python train.py --encoder_arch="tdnn" --encoder_kernel_size=3 --encoder_widths=[256] --decoder_norm="layernorm" --decoder_norm_position="pre" --decoder_bias="none" --decoder_layer_scale_init=0.1 --decoder_parallel_block=false --decoder_positions="rope" --epochs=148.9 --weight_decay=0.1
Rows from block 3 of the text decoder of a small encoder-decoder audio transcriber, named by matrix and row number. Rows with one number belong to one neuron. Each number is 128 + 32 x the weight over its row's rms, rounded and kept within 0 to 255. All counts start at 0.
After each neuron's rows are labels from the 100 texts, of 14848, where the neuron reaches its largest size: "tokens" is the input token at the peak. Only what is clearly more common there than usual is listed. The data: short read English sentences (LibriTTS-R).
# gate: MLP gate (decoder.blocks.3.mlp.gate.weight, 512x128), inputs 0-63
# fc1: MLP up (decoder.blocks.3.mlp.fc1.weight, 512x128), inputs 0-63
# fc2: MLP down (decoder.blocks.3.mlp.fc2.weight, 128x512, transposed), outputs 0-63

gate.405 [157 105 150  55 134 115 175 114 158 140  96 117 158 125 137 121 178  61 116 102 145 119 133 168 101 127 152  72 121 114 192 146 102 160 108  87 166 216  91 171  74 102 157 115  89 134  55  76  91 126  76 162 131 136 113  97 100 133 117  88 140 178 138  77]
fc1.405 [185  92 116 116 166 119 141  34 127 123  90 142 151  82  88 125 134 186 144 130 131 119 148 185 109 140 147  56 134 193 131 106 136 115 174 153  60 139 158 128 134 117 169  86  76 155 108  98 133 159  97 193 116 166 135  85 123 169 105 179 132 116  92 150]
fc2.405 [161 127 125 162 146 145 104 129 119 111 101 155 143 136 155  81 117  87  86  94  89 133 128 162 118 119 183 130 146 169 113 163 117 173  35 168 143 120 175 125 113  87 124 122  75 128 182  82  80 113 140 116  94 152 115 145  83 160 109 160 102  85 177  86]
tokens: "if"; "on"; "or"; "now"

gate.33 [122 113 131  98  76 156  87 134  88 141 156 136 120  81 149  90 175  97 100  94 129  73 128 175 120 143  64 164 160 122 138 158  98 171  76 167 114 135  79 169 144 158 127 135 125 167  94  52 143 137  93 152 137 145 181 110 138 120 177 112 135 183 123 149]
fc1.33 [152 134 160 138 125 136 161 175 189  93 104 138 192 132  96 126  95 158  37 178 152 151 138 133 122  79 113 192 151  76 134 165 132 129 146 104 126 155 144 130 135 142  78  90 161  64 178  78 142  50 132 125  89 178 146 170  53 128 120 135 131 121 103  96]
fc2.33 [178 136 101 126  92 164 187 150 107 147 226 155 128 131 121 185 112 138 153 177 116 106 104  89 149 106 135 203  85 162 136 229 119 124 141  69  68  97  87 128 131 127 144 102 126  92 103 109 179  64 127 106 124 162 146 165 111  99 111  68 138 130 125  80]
tokens: "if"; "made"; "her"

gate.310 [128 160 163 111 106 177 108 157 107 205  99  44 143 148 157 126 126 131 155 142 201 148 131 117 206 123  85 119 122 130  83 166 140  81 133 181  95 121 170 126 108  98 101  85 129 133 121 151 131 122 138 137 150  86  72 113 121  96 127 157 139 184 169 115]
fc1.310 [110 148 102 142 130 110  84 143  90 102 163  92 177 108 135 118 135 120 152 172 100 161 123 101 122 151 202 144 120 156 153 155 130  81  89 135 111 136 120 148 169 132 101 102 111 106 142 173 103 221 138 176 122 212 130 124 123 127  96 151  74 151 155 107]
fc2.310 [130 180 104 168 133 159 133 171 173  83 204 112 152 156  65 116 127  99 134 102 108 109 104 105 101 144 191 144  94 163 127 104 133 132 171  79 143 148 114 118 149 169  95 187 188 150 155  91  51 113 156 153 103 148 161 126 109  92 121 138  74  52 142 126]
tokens: "to"; "he"; "she"

gate.176 [163 131 176 129 121 163 214  72 120 149  82 119 126 133 150 140 146 109 166 112 155 106 140 131  96 130 112  99 119 118 141 141 120 123 104 189  86 130 101 125 128 101 111 101 125 176 108 139 103 140 133 156 152 136 160 178 137 190 137 192 133  80  87  57]
fc1.176 [130 198 177  40  91 128 104 123  68  98 152 133 141 127 177 130 171 170 106 148  66 145 144 175 105 140 136 132  79 107  86 132 133 117 101  99 108  85  74 146 104  82 161 119 127 134  86 100 162 168 167 126 161 141 113 111 107 137 109 149 154 152 109 145]
fc2.176 [129 138 122  93 150 160 121 142 138 161  73 122 148  89 128 126  96 117  91 124 101 152 172 124 112 160 208 137 147 129 111  87 153 133 182 158 191  77  84 132 103 148  49  88  93 154 122 127 116  72 160 200 125 151 170 149  89 169 101  90 160  79 134 122]
tokens: "'"; "room"; "going"

gate.456 [ 88 145 109  97 132 116 157  94  70 125 142 169 148 136 155  81 139 186  99 123 190 138 144 177 119 169 145 145 184 109  92 107  97 123 112 126 124 162 159 163 105 148 150 116  79  99 100 112  96  66  84 162 201 159 176 108  67 138 104 143  73 135 138 114]
fc1.456 [ 96 101 110 137 100 168  93 173 120 147  97 217 104 115 128  79 129 106 171 114 142 154 142 169 179 125  94 137 121 166 149 152 125 130 100 134 103 103 120  41 157  89  66  93 147  75 119 151 166 150 135  72 152 176 102 135 144 155 143 115 133 104 150 131]
fc2.456 [101 130  98  90 137  88 176 112  80 104 125 137 154 110 146 133 157 101 148  82 152 194 127 133 159  97 140 187 157 141 133 130 140  99  69  80 104 112 126  76  51 170 174 155  58 102  71  90 143 137  80 154 156 121 169 143 138 140 114  87 135 123 162 155]
tokens: "said"; "do"

gate.207 [ 91 105 170  52 185 128 180 132 107 147 141  85 156 121 147  77 106  96  84 105 147 131  94 159 147  65 106 143 120 131 144 128 102 168 116 186  54 200 122 102 145  58 189 151 145 145 124 110 134 159 133 152 140 154 184 182  85 122  86  70 142 149 136 107]
fc1.207 [ 90 104 244 142 129 148 163 145 172 112  75 103 187  93 141  70 139 135 139 125  75 106 150 130 117  91 116 124 117 128 125 127 101 166  95 148 134 121 109  56 155  75 132 176 172 196 122 138 170 157 168 119 100 129 148 117 124 163  86  98 106 200 126  65]
fc2.207 [139 110 140 152 160 106 182 144 137 161 113  44  81 159 161  65 131 124  96 181  81 112 133 194 173 160 175  77 130  89 125 108 145 141  88 116  99 171 123 102  91 118 125 153 120  93 104 113 157 138 138 119  86 148 129 159 139 124 160  99 159 123  94 110]
tokens: "said"; "asked"

gate.9 [135  58 118  66 143 183 136 204 166 131 117 128 126 113 132 122 141 155 186 167 143 175 112 192 147  80 155 164 111 143 111 109 123 130 152 175  71  76 115  98 133 128 201  94 155 129  95 107 146  68  87 109 135 123 127 153  88 164 138 181  97 160 112  86]
fc1.9 [133 121 112  91  74 113 188  67 139 129  99 158 129 104  64 190 130 156 126 197 157 139 112 166  97 126 155  76 130  97 132 189 160 137 149 114 153 107 199  77  96 148 116 124  66  96  72 116 128 157 174 142 168  85 108 117 109  73 127 127  97  82 115 159]
fc2.9 [175 117 144 142 164 114 158 147  71 144 140 151 173 156 123 149  89 153 103 106 118 143  99 200 147 187 199 111 106 156 159 172 122 109 131 110 202 135 125 158 105 108  95 146  92  65 176 138 126 112 108 118 144  60 144 160 148 128  86 105 110  95 136 134]
tokens: "'"

gate.134 [ 86 114 123 155 179  78 159 144 148 169 101 123 115  75 168  96 122 104 215 184 176 136 157 157  73 122 144 111 156 136 137 174 131 120 169 162 137 210  79 105 150  94  94 131 116 149 101  77 103 138 126 180 135 129 212 122 124 117 113 146  53 109 103 137]
fc1.134 [ 89 164 168 124 129 123 114 134 154  47 178 129 193 140 153  68 107 104 102 133 118  63 129 156 139 164  74 196 117 129 132 120 107 129 113 103 193 102 159 162 138 149 107 117 155 173 171 132 134 171 124 156 181 115 135  32 141 130  66 111 117  76 106 116]
fc2.134 [102 139  99 125 192 160 169 114 142  89 105 170 108  98 109 132 196 129 176 166  72 117  98 153 106 173  54 147 148 103 141  96 117 119 116 116  98  49 100 120 139 142 142 158 115 132 142 101 196 133 117 103  44 126 155  66 155  89 116 147 102 124 121 130]
tokens: "'"; "are"

gate.361 [136  97 146 137 161  92 149 144 164 147 131 193 131 162 125 114 140 125 153  66 156 149 173 119 157 113 171 144 115 115 189 133 125 127 180 129 152 192 112  81 163  89  95  85 143  92 106  63 144  95  77 103  95  67 136 156  58 145  98 162 162 114 130 107]
fc1.361 [161 107 105 116 157 106 129  76 169 106  88 152 129 144 143 102 119 161 127 107 138 181 126 119  96 184 108 133 110 146 120 126  96 137 122 153 203 193  99 147  85 147 101 132 200 180 120  99  91 145 159 115 173 118 163 152 117 103 172 143 113 160 143 109]
fc2.361 [166 148 117 150  99 114 119 125  94 121 127 186  52 172 139 114 149 112 179 111 140  87  98 106 128 161 157 124 130 108 174  71 153 114 110  94 159 140 162 146 136 134 109 134 109 151 182 153 165  75 105 177 157 112 143 136 123 124 144 155  96 109  51 129]
tokens: "on"; "asked"; "and"

gate.162 [160 177 141 105 172 125 131 112  81 137 118 173 180 167 152 137 156 111 200 101 188  91 135 180 194 141 171 161 114 110 124  88 132 101  96 101 133 108 123 126 145  36 141 112 132 141 125  96 144 162 116 133 142 122  78 131  96 171 123 105 132 111 121 138]
fc1.162 [142 151 124  93 104  87 130 135 111 146 101 130 153 108 127 113 119  82 118 133 143 152 112 101  95 105 152 117  81 171  76 123 185 149 158 153 119  87 168 145 113 114 119  65 113  72 124 111 166  53 138  92 105 125 147 196 107 152 171 120 126  60  77  66]
fc2.162 [171 169 133  94 182 107 114  84 126 125 110  80 133 119 118 152 157 105 127  63 191 121 115 147 116 138 110 140  80 173 124 133 147 158  83  91 191 130 107 109 138 193  42 151 118 132  59 118 127 137 117 185 147 187 113 139  95 187 110 172 112 104 140  96]
tokens: "on"; "was"; "look"

gate.195 [146 132 109 149 182 169 173 111 112 145 144  44 123 118 108 200 237 121 143 116  68 122 136 148 112 123 178 144 182  69 162 134 140 147 147 118 112  63 154 146  80 146 116 201 123 105 129 114 134 140 200 203 110 100  90 140 119  87 129 144 167 117 122  97]
fc1.195 [ 80 112 128 115 165 105 141 173 111 152 114 135  98 107 119 130 116 141 115 225  90 155  78 107  95  87 122 100  92  87 108 154  97  49  72  96 116 141  89 146 142 132 120 116 123 162 170 134 192  80 141 153 163 153  78  69 117 128 183 165 110  87 180 109]
fc2.195 [113 112 161 190 103 123 132  92 101 106 132 131  88 133 122 151 165  20  88 156 134 169 155 143 155 123 143  78 128 174 124  97 146 120 121 117 149 168 128 129 102  52 102 138 123 140 104 142 132  77 150 187 137 195 112 125 125 147 154  64 118  57 130 176]
tokens: "on"; "and"

gate.473 [158 163 126  69  98 136 140 141  66 161  95 190 130 159 138 124 113  98 176  99 137  84 102  91 165 185 170 164 175 140 161 115 102 127  77 183 106 121 179 120 169 122 108 137 135 123 153 135 144  79 109 161 116 184  79 103  87 107 128 155 131 161  98  89]
fc1.473 [138 144  97 206 104 177  79 162 110  69 149 180 117 188 123  96 143 113 143 119  73 119  78 134 140 117 147 159 132  82 119 213 181 136 126 122  92 117  96  92 150 103 122  97 125 107 125 140 125  49 127 163 190 113 157 174 134 101 104 170 104 125  93 169]
fc2.473 [183 158 117 153 132 114 152  87 134 175 159 131  83 162 129 148 100 135 161 102 130 109 121 115 156 117 149 119 132  88 141  95 216  78 129 139  63 144 112 110 108 137 157  95  97  92 134 141 154 121 176 157 174 120 178 127 134 123  95 120 121  89 140 117]
tokens: "on"; "king"

gate.244 [ 70  79 162 129 118 125  92 137 144 112 146  73 153 134 135 145 130 136 157 131 158 163 147 121 195 106 166 149 119 137  76 161  68 111 150 242 118  98 177 147  54 104 193 157  61  82 145 146  88 150 151 129 134 120 127 156 104 134 151 107 138 107 130 167]
fc1.244 [127 136  65 108 141 163 130 114  90 162 136 127  99 139 150  74 139 137 187  91  92  87 117  67 175 133 119  80  83  98 103  94 135 163 146 125 160 133 147  76 206  95 140 126 183 165 101 132 103  84 120 124 136 181 131 123  93 125 139 113 128 172 150 114]
fc2.244 [170 107 136 168 148 107 111 180  85 178 106 103 132 105 148 141 129 137 119 137  84  75 123 112 186 139 192  80 103 160 149  73 150 127 132 105 117 168 102 153 153 127 131 130 120 145  93 157 132  87 164 113 122  93 191 124 114  81  74 121 142  95 106 147]
tokens: "said"; "replied"; "of"; "you"

gate.257 [151 173 167 111 125  94 110 198 116 143 125 124  93 101 144  65 170 111 106 110 137 130 119 188 123 203 153 131 162 175 139 151 109 112 105 142 113 110 123 110 120 106 169  94 149  86 100 108 191 151  72 152  93 135 130 118  91 106  94 175  98 138 145 105]
fc1.257 [ 93 143 142 107 118 148 120 133 134 175  59 154  96 170 118 136 122 109 138 140  93  85 100  63  83 140 159 145  90  96 168 124 127 109 134  88 142 135  96 134 122 165 173 174 134 152 118 148  66 156 119 138 164 134  87 109 151 189 108  79 165 141 117 122]
fc2.257 [116  80 130 160 161 156  88 127  91 119 155 127 106 148 115 216 101 189  81  94 138 132 151 123 120 190 126  87 127 147 117 174 135  39 158 135 187 174 132 152 184  92 147 140 119 133 142 152 105 157 116 140 178 116 131 116 122 132 166 150 110 133 170 152]
tokens: "are"; "it's"

gate.120 [110 114 199  96 106 120 106  96 131 103 151  79 193 124 153 131 171 129  65 129 119 125 121 191 142 168  62 124 156 166 138 132 158 154 159 160 121 173 165 106 110 111 155 175  87 161 161 103 156 115 105 174 129 190 104 115 103  86 157 142 120 111  78 114]
fc1.120 [119 192  62 168 113 132 167 112  99 128 144 165 122 117 155 126 125 117 125 120 141 145 101 119 108  78  97  93 135 190 124  89 101 166 122 120  60  89 147 128 141 142 118 152  80 158 154 161 114 102 124 140 171 136 106 124 216 154 187 111 119 157 174 108]
fc2.120 [121 105  74 106 163 137 148  78 166 162 130 135 186 135  82 177 100  86 164  75 135 112 144 140 130 138 140 157 139 124 130  78 114 117 137 195 129  60  79 138 103 159  75  66 133 109 122 137 103  79 135 116 143 158 119 142 130 158 119 126  96 147 110 142]
tokens: "<end>"; "read"

gate.57 [126 148  89  84 146 161 159  91 105 104 101 124 133  94 158 152 141  56 124 188 101 114 161 159 141 160 118 155 187 167 151 146 180 110 112 154 147 108 152 148  96  71 109 146 167 144 108 126 108 114 125 155 169 109 134 122 132  50 124  91 113 148  96  78]
fc1.57 [142 146 116  63 183 187 121  87 109 148 114 114 166 155 143 157 105 137 181 142 199 178  94 133 103 148 123 147 113 148 148  76 139  74  93 131 135 108 136 119 116 139 132 120  69 120 116 160 120 115 161  71 133 176  98 149 122 105  99 142 151 107 149 118]
fc2.57 [102 122 129 145 130 131 150 126 103 159 133 104  93 126 127 134 122 130 123 142 152 136 120 163 121 124 171 130 158 171 178 127 141 144  23 123 208 149 149 126 130 113 116  88  69 103 150  92 125  91  95  53 111 166 149 125 106  92  89 146  74 136  89 183]
tokens: "on"; "in"

gate.442 [121 159  90 173 103 121 124 176 165 155 120 127 130 139 186  85 118 110  84 108 133 107 154 125 160 156 197  80 119 113 176 146 140 158 100 164  96  73  95 157 180 137  74 147 109 144  99 138 186  96 201 165 111 126  63 109 133 100  94 132  97 150 170 125]
fc1.442 [143 108 122 100 101  60 118  56 131 134  86 128  89  97 151  78 146 107  92 104  87 172 118  72 137 142 146 123 142 142  93 144 156  69  68 150 114 151  86  79 103 206 153 203 145 118  81 135 147  94 125 166 101 132 162 125 109 159 134 176 124 135 119 160]
fc2.442 [ 70 157  83 147 136  96  80 115 115 109  99 151 113 125 151  93 158 154  81 161 112 118 146 121 125 136 148  94 102 127 132 129 132 152 133 146 110 129 171 177 126 124 115 137 140 115 104 164 182 157  98 170  54 138  26 110  99  89 143 165 109 180 122 111]
tokens: "are"; "miss"

gate.18 [132 113 134 145 161 177 111 208 134 151 132 110 166  76  86  69 132  56 101  91 110 119 162 157  93 201 100 106  93 159 117 112  85 112 105 120 165  60  89 165 144 111  79 112  91 121 173 159 151 126 126 130  81  98 157 172 103 105 126 107 115 133 124 113]
fc1.18 [148 119 174 191 153 161  83 186 155 149 164  78 157  85  64 116 114 123 130 112  41 104  94 157 118 158  77 112 122 164  84 152 183  83  97 154 124 128  88 156 157 153  59 152  98 144 115 125 135  79 173 160 130  92 128 111  80 106 153 100  86  91  63 121]
fc2.18 [167  97  89 212 131 167  62 166 127 108 178 148 141 113 137 126 123  75 157  63 121 110 133 157 161 113 128 136 135 195  70  74  70  81  93 123 156 147 101 157 116 162 124 118 101 143 195 135 141 137 104 102  93  75 169 107 108 136 130 100 116  83 140 122]
tokens: "no"

gate.277 [112 158 143  43  99 163 209 102 108 125 117 160 171 107 159 126 105 118  93  92 159  98  95 149 134 145 149 120 165 130 169  75 141  98 125 140 173 179 196 133 123 102  76 117 105 131 115 106 144 187 105 111  95 121 116  91  86 160  99 164 116  94 128 138]
fc1.277 [133 141  92  93  86 166 174  79 145 105  94  67 104 115 129 133 161  97 148 146  91 153 137  43  95 171 141 106 144 140 143 122 141  69 120 124 129 148 106 115 110 134 149 115 142 116 168 158 107 152  94 161 156 203  70  82  92 113  96 118 152 121 160 112]
fc2.277 [174 149  85 114  69 116 116 167 125 121 146 124 124 126 145  76 147 157 102 197 110 113 105  77  73 159 139 145 110 199 212 139  76 136  88 137 173 125 147 143 165 103 121 167  58 167  68 135 145 102 146  86 113 122 123 135 139 123  71 140 107 108 147 149]
tokens: "on"

gate.437 [122 171 154 140 126 101 157 157 137 139 130 100  48  81 212 171  83 115 161 127 114 115 101 147  76 146 134  53 167 103 143 137 108  89 115 169 163 163 103 113  83 122 130 106 141 166 105 106  96 109 129 100 164 159 167 130 143 160 178  94 108 175 111 105]
fc1.437 [108 151 133 155 152 135 153 121 159 118 137 120 111 113 145  77 128 106 113 141 100 108 149 118 184 116  89 175 111  96 141 116 168 134 137 108 115 130 110 131 137 215  84 110 137 177 102  87  70 144 120 131 208  97 170 145 129 114  54 137 134 112 196 147]
fc2.437 [132 162 153 135 133 154 146 108 152 125 153 108 104 112 123 172 139 195  98 109 104 117 169 115 119 112 106 136 132 100 103  79  97 158 117 104 154 106 142  75 138 114 129 131 106 161 108 127  76  94 142 192  87 171 187 121 145  78 132 219 115  69 130  87]
tokens: "are"; "thank"; "haven't"; "we're"

gate.252 [130 134 123 112 142 128 148  83 107 132 111 119 167 134 107 105 156 119 150 118 207 148 175 150 119 174 154 129 110 138 128 198 110 127 152 153 129 154  81 133 213 194 147  86 124  83 143  95  41 136  89 139 120  76 119 153 122 139 139 140 119 146  20 147]
fc1.252 [163 122 124 112 185 159  95 129 119 175 127 174 103 109 128 158 106 132 163 146 107 158 161  98 157 173 140  75 150  85  88 146 130 108 155 108 120 139 130  63 157 175 129 145 119 118 123  67  76 141  62 170 129 121  97 112 157 117 110 153 107 193  21 156]
fc2.252 [150 152  75 121 202 165 140 114 143 144 135 162 121  96 162 144 119 151 163 148 121 202 104  99 108 153 100 125 137 119  97 123 128 154 167 101 101 137 126  75 138 158 142 144 130 109 143 104  56 134 127 128  94  64  98 133  99 145 100 127 117 147 110 156]
tokens: "'"

gate.319 [156 134  78  43 172 156 156  89 167 102 157 143 155  50 129  79 100  82  74 106 127  97 128 138 146 154 136 113 163 134 143 140 138 169 152 107 170 136  96 106 117 182 166  99 123 134 166 105 131 157 110 162 156 161 147 107  66 100 157 125 118 159 142 131]
fc1.319 [113  99 118 126 112 141  78 174 153  97 126 105 148 125 141 168  69  95 142 129 168  67  85 118 159 103 172 132 144 105 154 127 130  97 111 130 133 144 128 186 147 132 177 150 141 133 119 134 128  53 167  62 166 187 115 145 139 157 170 108 115  82 127  90]
fc2.319 [117 106 169 146 113 108 165 127 134 106  75 157 142 108 182 183 168 192 116 151 135 149 145  99 153  88 132 108 110  94 133 145 123 119 143  98 114  60 123 195 138  94 127  82 119 142 129 165 118  62 132 124 166 108 162 153 148 149  76 112 124 203 133  89]
tokens: "if"; "not"; "well"

gate.487 [144  78  95  68 134 143 102  73 135 150 128 123 183 147  92 140 125 167 111  91 121  70 162 112 132 158 175 111 162  69 139 179  71 142 114 146 103 170 147 147 186 109 155  81 128 141 182 116 136 109 108 146 123  91 146 191 123  66 105 175 126 127 146 165]
fc1.487 [147 146 101 165 128 139 124 160 138 108 150  78  57 131 208 112 156 128 100 114 143 155 123 126 148 136  81  93 116 143  75 146  80 121 113  93 138  87 100  77 162 143 137 200 169 111 131  98 160  99 172 110 103 119 167  56 125 147  99 125 145 119 121 126]
fc2.487 [146 164  94 134 114 124 130 122 124 113 100 126 170 142  86  90 147 100 111 101 149 144  83 160 135 180 175  77  96 144 112 142 142 141 138 148 100 117 149 175 142 159 178 157 128 145  74 139 148 180 142 103 198 157 115 118 131 145 122 134 123 101 138  89]
tokens: "said"; "and"; "spoke"; "turned"

gate.213 [103 147  95 118 135 103 165 134 132 124  63  87 107 112 154 147 135 114 168 137 143 153 112 111 180 159 131 120 142  92  97 169 141 142 154 206 113 157 163 127  98 140 163  97  93 113  65 115 155 142 113 141  84 104 106 212  66 186 132 165  99 137 103 127]
fc1.213 [155  98 133 142 123 129 165 122 157 156 162 115 154 121  88 171 119 111 174 132 178  83 182 157 133  95 114 145 165 142 141 152 103 134 179  91 128 127  61  97  88 138  64 119 195 138  94 189 121 106 100 142 127  57 117  86  83  83 154 124 119 140  73 160]
fc2.213 [162 157 114 118 156 180  99  53  98 146  94 104 107 154 125 174 120 159  99 152 178 150 131  88 123 156 179 133 152 118 149 149 116 101 113 162 114 101 141 133 146  96  99 115 161 157 150  71 103 170  56 112 205  42 131 136 148  92 117 140 131 124 140 118]
tokens: "'"; "shall"

gate.285 [126 175 125 141 120  77 180 125 130 140  89 101  68 162 113 137 161 155 119 117 220 127 178 117 167 136 136 102 134  82 165 160 165 112 141 137 133 101  47 117 125  89 131 107 157 105 110  64 130 103 112 131 194 140 158 125 159 160 159 132 139 115 111  93]
fc1.285 [142 201 160 120  83  50 129 103 150 131 134 162 141 159  92 179 116 112 118 136 167 133 128 105 204 165 201  97 145 101 184 145 134  79 141 104 148 117 106 140 145 132 176 126 120  91 157 185 110 145  99 170 166 127 135 111 176 112 145 175 101 144 128  57]
fc2.285 [ 91  82  75 125 110 198  74 116 166 111 120  90 157 121 159  80 121 159 159 145 124  89 129 151  97  74  98  66  78 139 142 106  97 181 120 149 144 169 214 125 145 156 120 130 162 183 102 162 138 158 135 121 123 118 117  85 101 115  57 111 129  86 129 154]
tokens: "to"; "going"; "would"; "just"

gate.32 [130 128 164 124 123 168 127 106 106  69 129 136 130 108 127 142 114 113 144  76 176 174  47 106 122 107  98 151 104 119 182 116 134 161 165 166 118 174 153 124 132 105 134  71 171  51 165 179 104 186 112 136 158 133  68 102  99 194 116 132 126 122 109  99]
fc1.32 [148 109 156 101 128 121 115 165  97 116  95  57 123 159 103 162 168 156 148 150 101 158 102 134 153 172 197 139 116 173 140 128 200 134 138 153  72 127 136 110  91 151 119 160 171 153 135 123 129 101  93 159 150  95 130  92  97 131 136 109 151 156 122 102]
fc2.32 [120 134 103 101 184 123 139 104  80 122 148  64 187 186 153 137 145 136 131  94 110 125 105 101 106 108 189 140 167 124 143 101 200 120 128 157 124 185  66 154 131 183 102 131 162 181 123 195 122 120 107 148 148 124 140 160 119 138 139 130 192  93 142 104]
tokens: "<end>"; "still"

gate.39 [121 123 145 133 171 130  80 103 161 137  77 135 103 177 106 158 163 150  74 110 152 148 165 144  94 106 141 130 147 110  90  82 135 135 115 109 116 150 112 129 118 143 106 147 129  85 160  82 144 181 124 129 108 134 169  70  61 133 164 148 119 183 102 147]
fc1.39 [144  91 109 144  88 131 112 123  76 119 105 129 138  96 138  77 155 112 177  77  64  99  93 110 117 168 146 109 184 191 186 158 106 143 164 142 103 129 170  97 121 151  92  96 131 152 149 141 109  88 127 149 132  84  96 128 156 140 110 150 175 121 164 150]
fc2.39 [100  62 149 161 155 182 159 174 104 121 135  82 170  52 171 118 185  99 175  90  50 132 165  93  95 139 102 137 122 190 117 173 132 171 119 136  93 121 156 119 151 107  79 152 164  58  90 124  99  91 146 103 108  92  53 139 109 127  82 100 134 120 151 122]
tokens: "to"

gate.245 [142  93 106 112 149 171  87  85 142 155 223 128 103 148  94 134 110 137  91  76 142 169 105 131  95 135 144 174  70 143 173 175 134 137  92 129 148 108 159 167 136 112  93  89 146 149 142 174 146 120  81 121  87  66 120 190  95 153 136 149 150 154  90 143]
fc1.245 [185  96 100  81 110 101  97 120  91 163 114  97 121  73 109 137 163 145  89  97  54  79 158 104 118 162 149 163  81  96 114 108 171  96 133 109 126 105 129 169 123  90 101 157 152 157 124 200  98 100  97 154 143 126 151 145 124 148 132 147 115  98 157 107]
fc2.245 [172 109  93 148 126 114 162 137  83 100 178 133 134 114 194 124 115 155 117 110 121 106 158 104 140  93 135 175 191 142 112 171 171 161 154 132  88 128 147 140 112 135 158  78 119 127  98 161 183 121 111 131 124 104 144 106 114 161 103 151 181  95 170  75]
tokens: "no"; "long"; "not"

gate.98 [161 113 162 135 177 184 111 105 163 124  78 157  89 123 112 149  80 182 156 112 190  80 172 170 172 131 171 127 145 138 124 139 103 163  82 135 118 132 131 119 107 129 126  99 114 143 181 109 165  88 102  78 149 156 135 136  76 137 135 134 115 117 116  92]
fc1.98 [ 99 126 110 119 136 159 167 100 116  97  91 124 112 101 134 136 170 129 143 133 158 143 161 114  94 129 161  84 120 100  88 194 160 109 118 172  96 140 119 147 136 157 131 121 159  86 153 130 133 122 171 112 131 121 140 124 163 107  95 141 133 108 124 175]
fc2.98 [109 158  97 101 159  87 129 133 141 109 179 171 124 142 156 138 173 132 128 129 121 116  50  77  89 173 156 153 142 115 161 165  89 146 109 188 143  98 140  96 137 109  54  69 132 107  95  98 164 151 112 111 130 118 147 125 152 102 120 109 165 145 155 123]
tokens: "said"

gate.359 [125  98 133 130 120 175 143 125  83 141 132 113  70 178 128 176 139 135 106 120 152 106 151 144 141 177 135  85 134 197 200 132 116 128 137 152 168  91 123 120 106 102 163 105 144 152 163  86 127 115 126 138  93 112 109 104 126 127 118 151 103 104 156  68]
fc1.359 [146  84 105 135 106 145 149 149  94 138  95 161 140 109 156 103 129 132  92 212  83  98 116 103 150 107 110 152 178 139 152 152  76 114 121 150 152 143 131  77 122  72 107 128 142 116 110 134 117 117 172 144  99  74 135 157 162 110 146 115 156 165  82  63]
fc2.359 [123 107  90 194 102 124 185 144 127  99 148 194 124 119 145 130  92 154 131 132  99 127 129 129 159  89 133 204 203 168 180 135  74 113 141 106 208 102 104 154 127  73 141 105 159  77 129 125  89 164 124 173  72 165  93 100  94  79 136 138 101  58 154 111]
tokens: "are"; "john"

gate.41 [159 106 101  51 153 111 153 149 124 119 154 146 158 143 115 146 112 101 143 101 197 124 129 117  95 141 155  55  96 112 148 134 114 132 122 136 103 121  96 114 138 137  84 110 162 109 105 115 108 143  82  88 111  61  98 149 129 128 148 118 116  67 149  95]
fc1.41 [117 170 177 163 144 149  45 106 107 143  97 135 117  91 165 124  98 137 152 100 117 120 115  76 120 112  45 121 141 110 135 105  84 145 174 130 103 127 112  91  96 123 144 108 102 153 142 136 110 142 127 149  79 121 176 151  61 159 118 121 156 110 138  97]
fc2.41 [140 122 126 108 138 110 176  82 162  64 126 138 161 131 198  93  53 155  80  75  95 152 113 142 113 173 168 144 101 136 123  89 106 149 104 142 111  93 113  87  87 197 126 137 144 130 128 156  62 144 141  97 146 122 175 134 156  71 110 175 109  84 107  99]
tokens: "if"; "heart"; "speak"; "the"

gate.467 [ 56  88 133  82 120 136 103 119 197 178 175 134 132 152 149 101 113  79 131  85 127  66 201 139 119 103 104  77 182  76 115 108  58 113 121 192 173 158 154 144  92 118 147 106  99 119 147 161 129 120 114 114  80 139 105 124  75 121 132  99 146 114 114  87]
fc1.467 [ 88 158 105 142  87 113 147  85 121 125 150  81 109 147 123 156 123 146  67 110 107 154 146 116 135 163 106 132 163 139 106 150 122  85 128 171 108 137 154 116  81  96 179 128  87 110  80 175  89 148 123 131 115 105 103 120 160 197 102 124 105 141 114 153]
fc2.467 [135 158 105 114  27 141 164 156 218 115 152 119 127 136 136 105 106 125 113 137 109 164 114 148 179 195 132 156 160 120 101 119 159 154  75 116  82 160  99 137 162 111 156 115 131  99 141 123 128 152 102  82  84 154 113 127 155 138 157  82  85 144 143 149]
tokens: "<end>"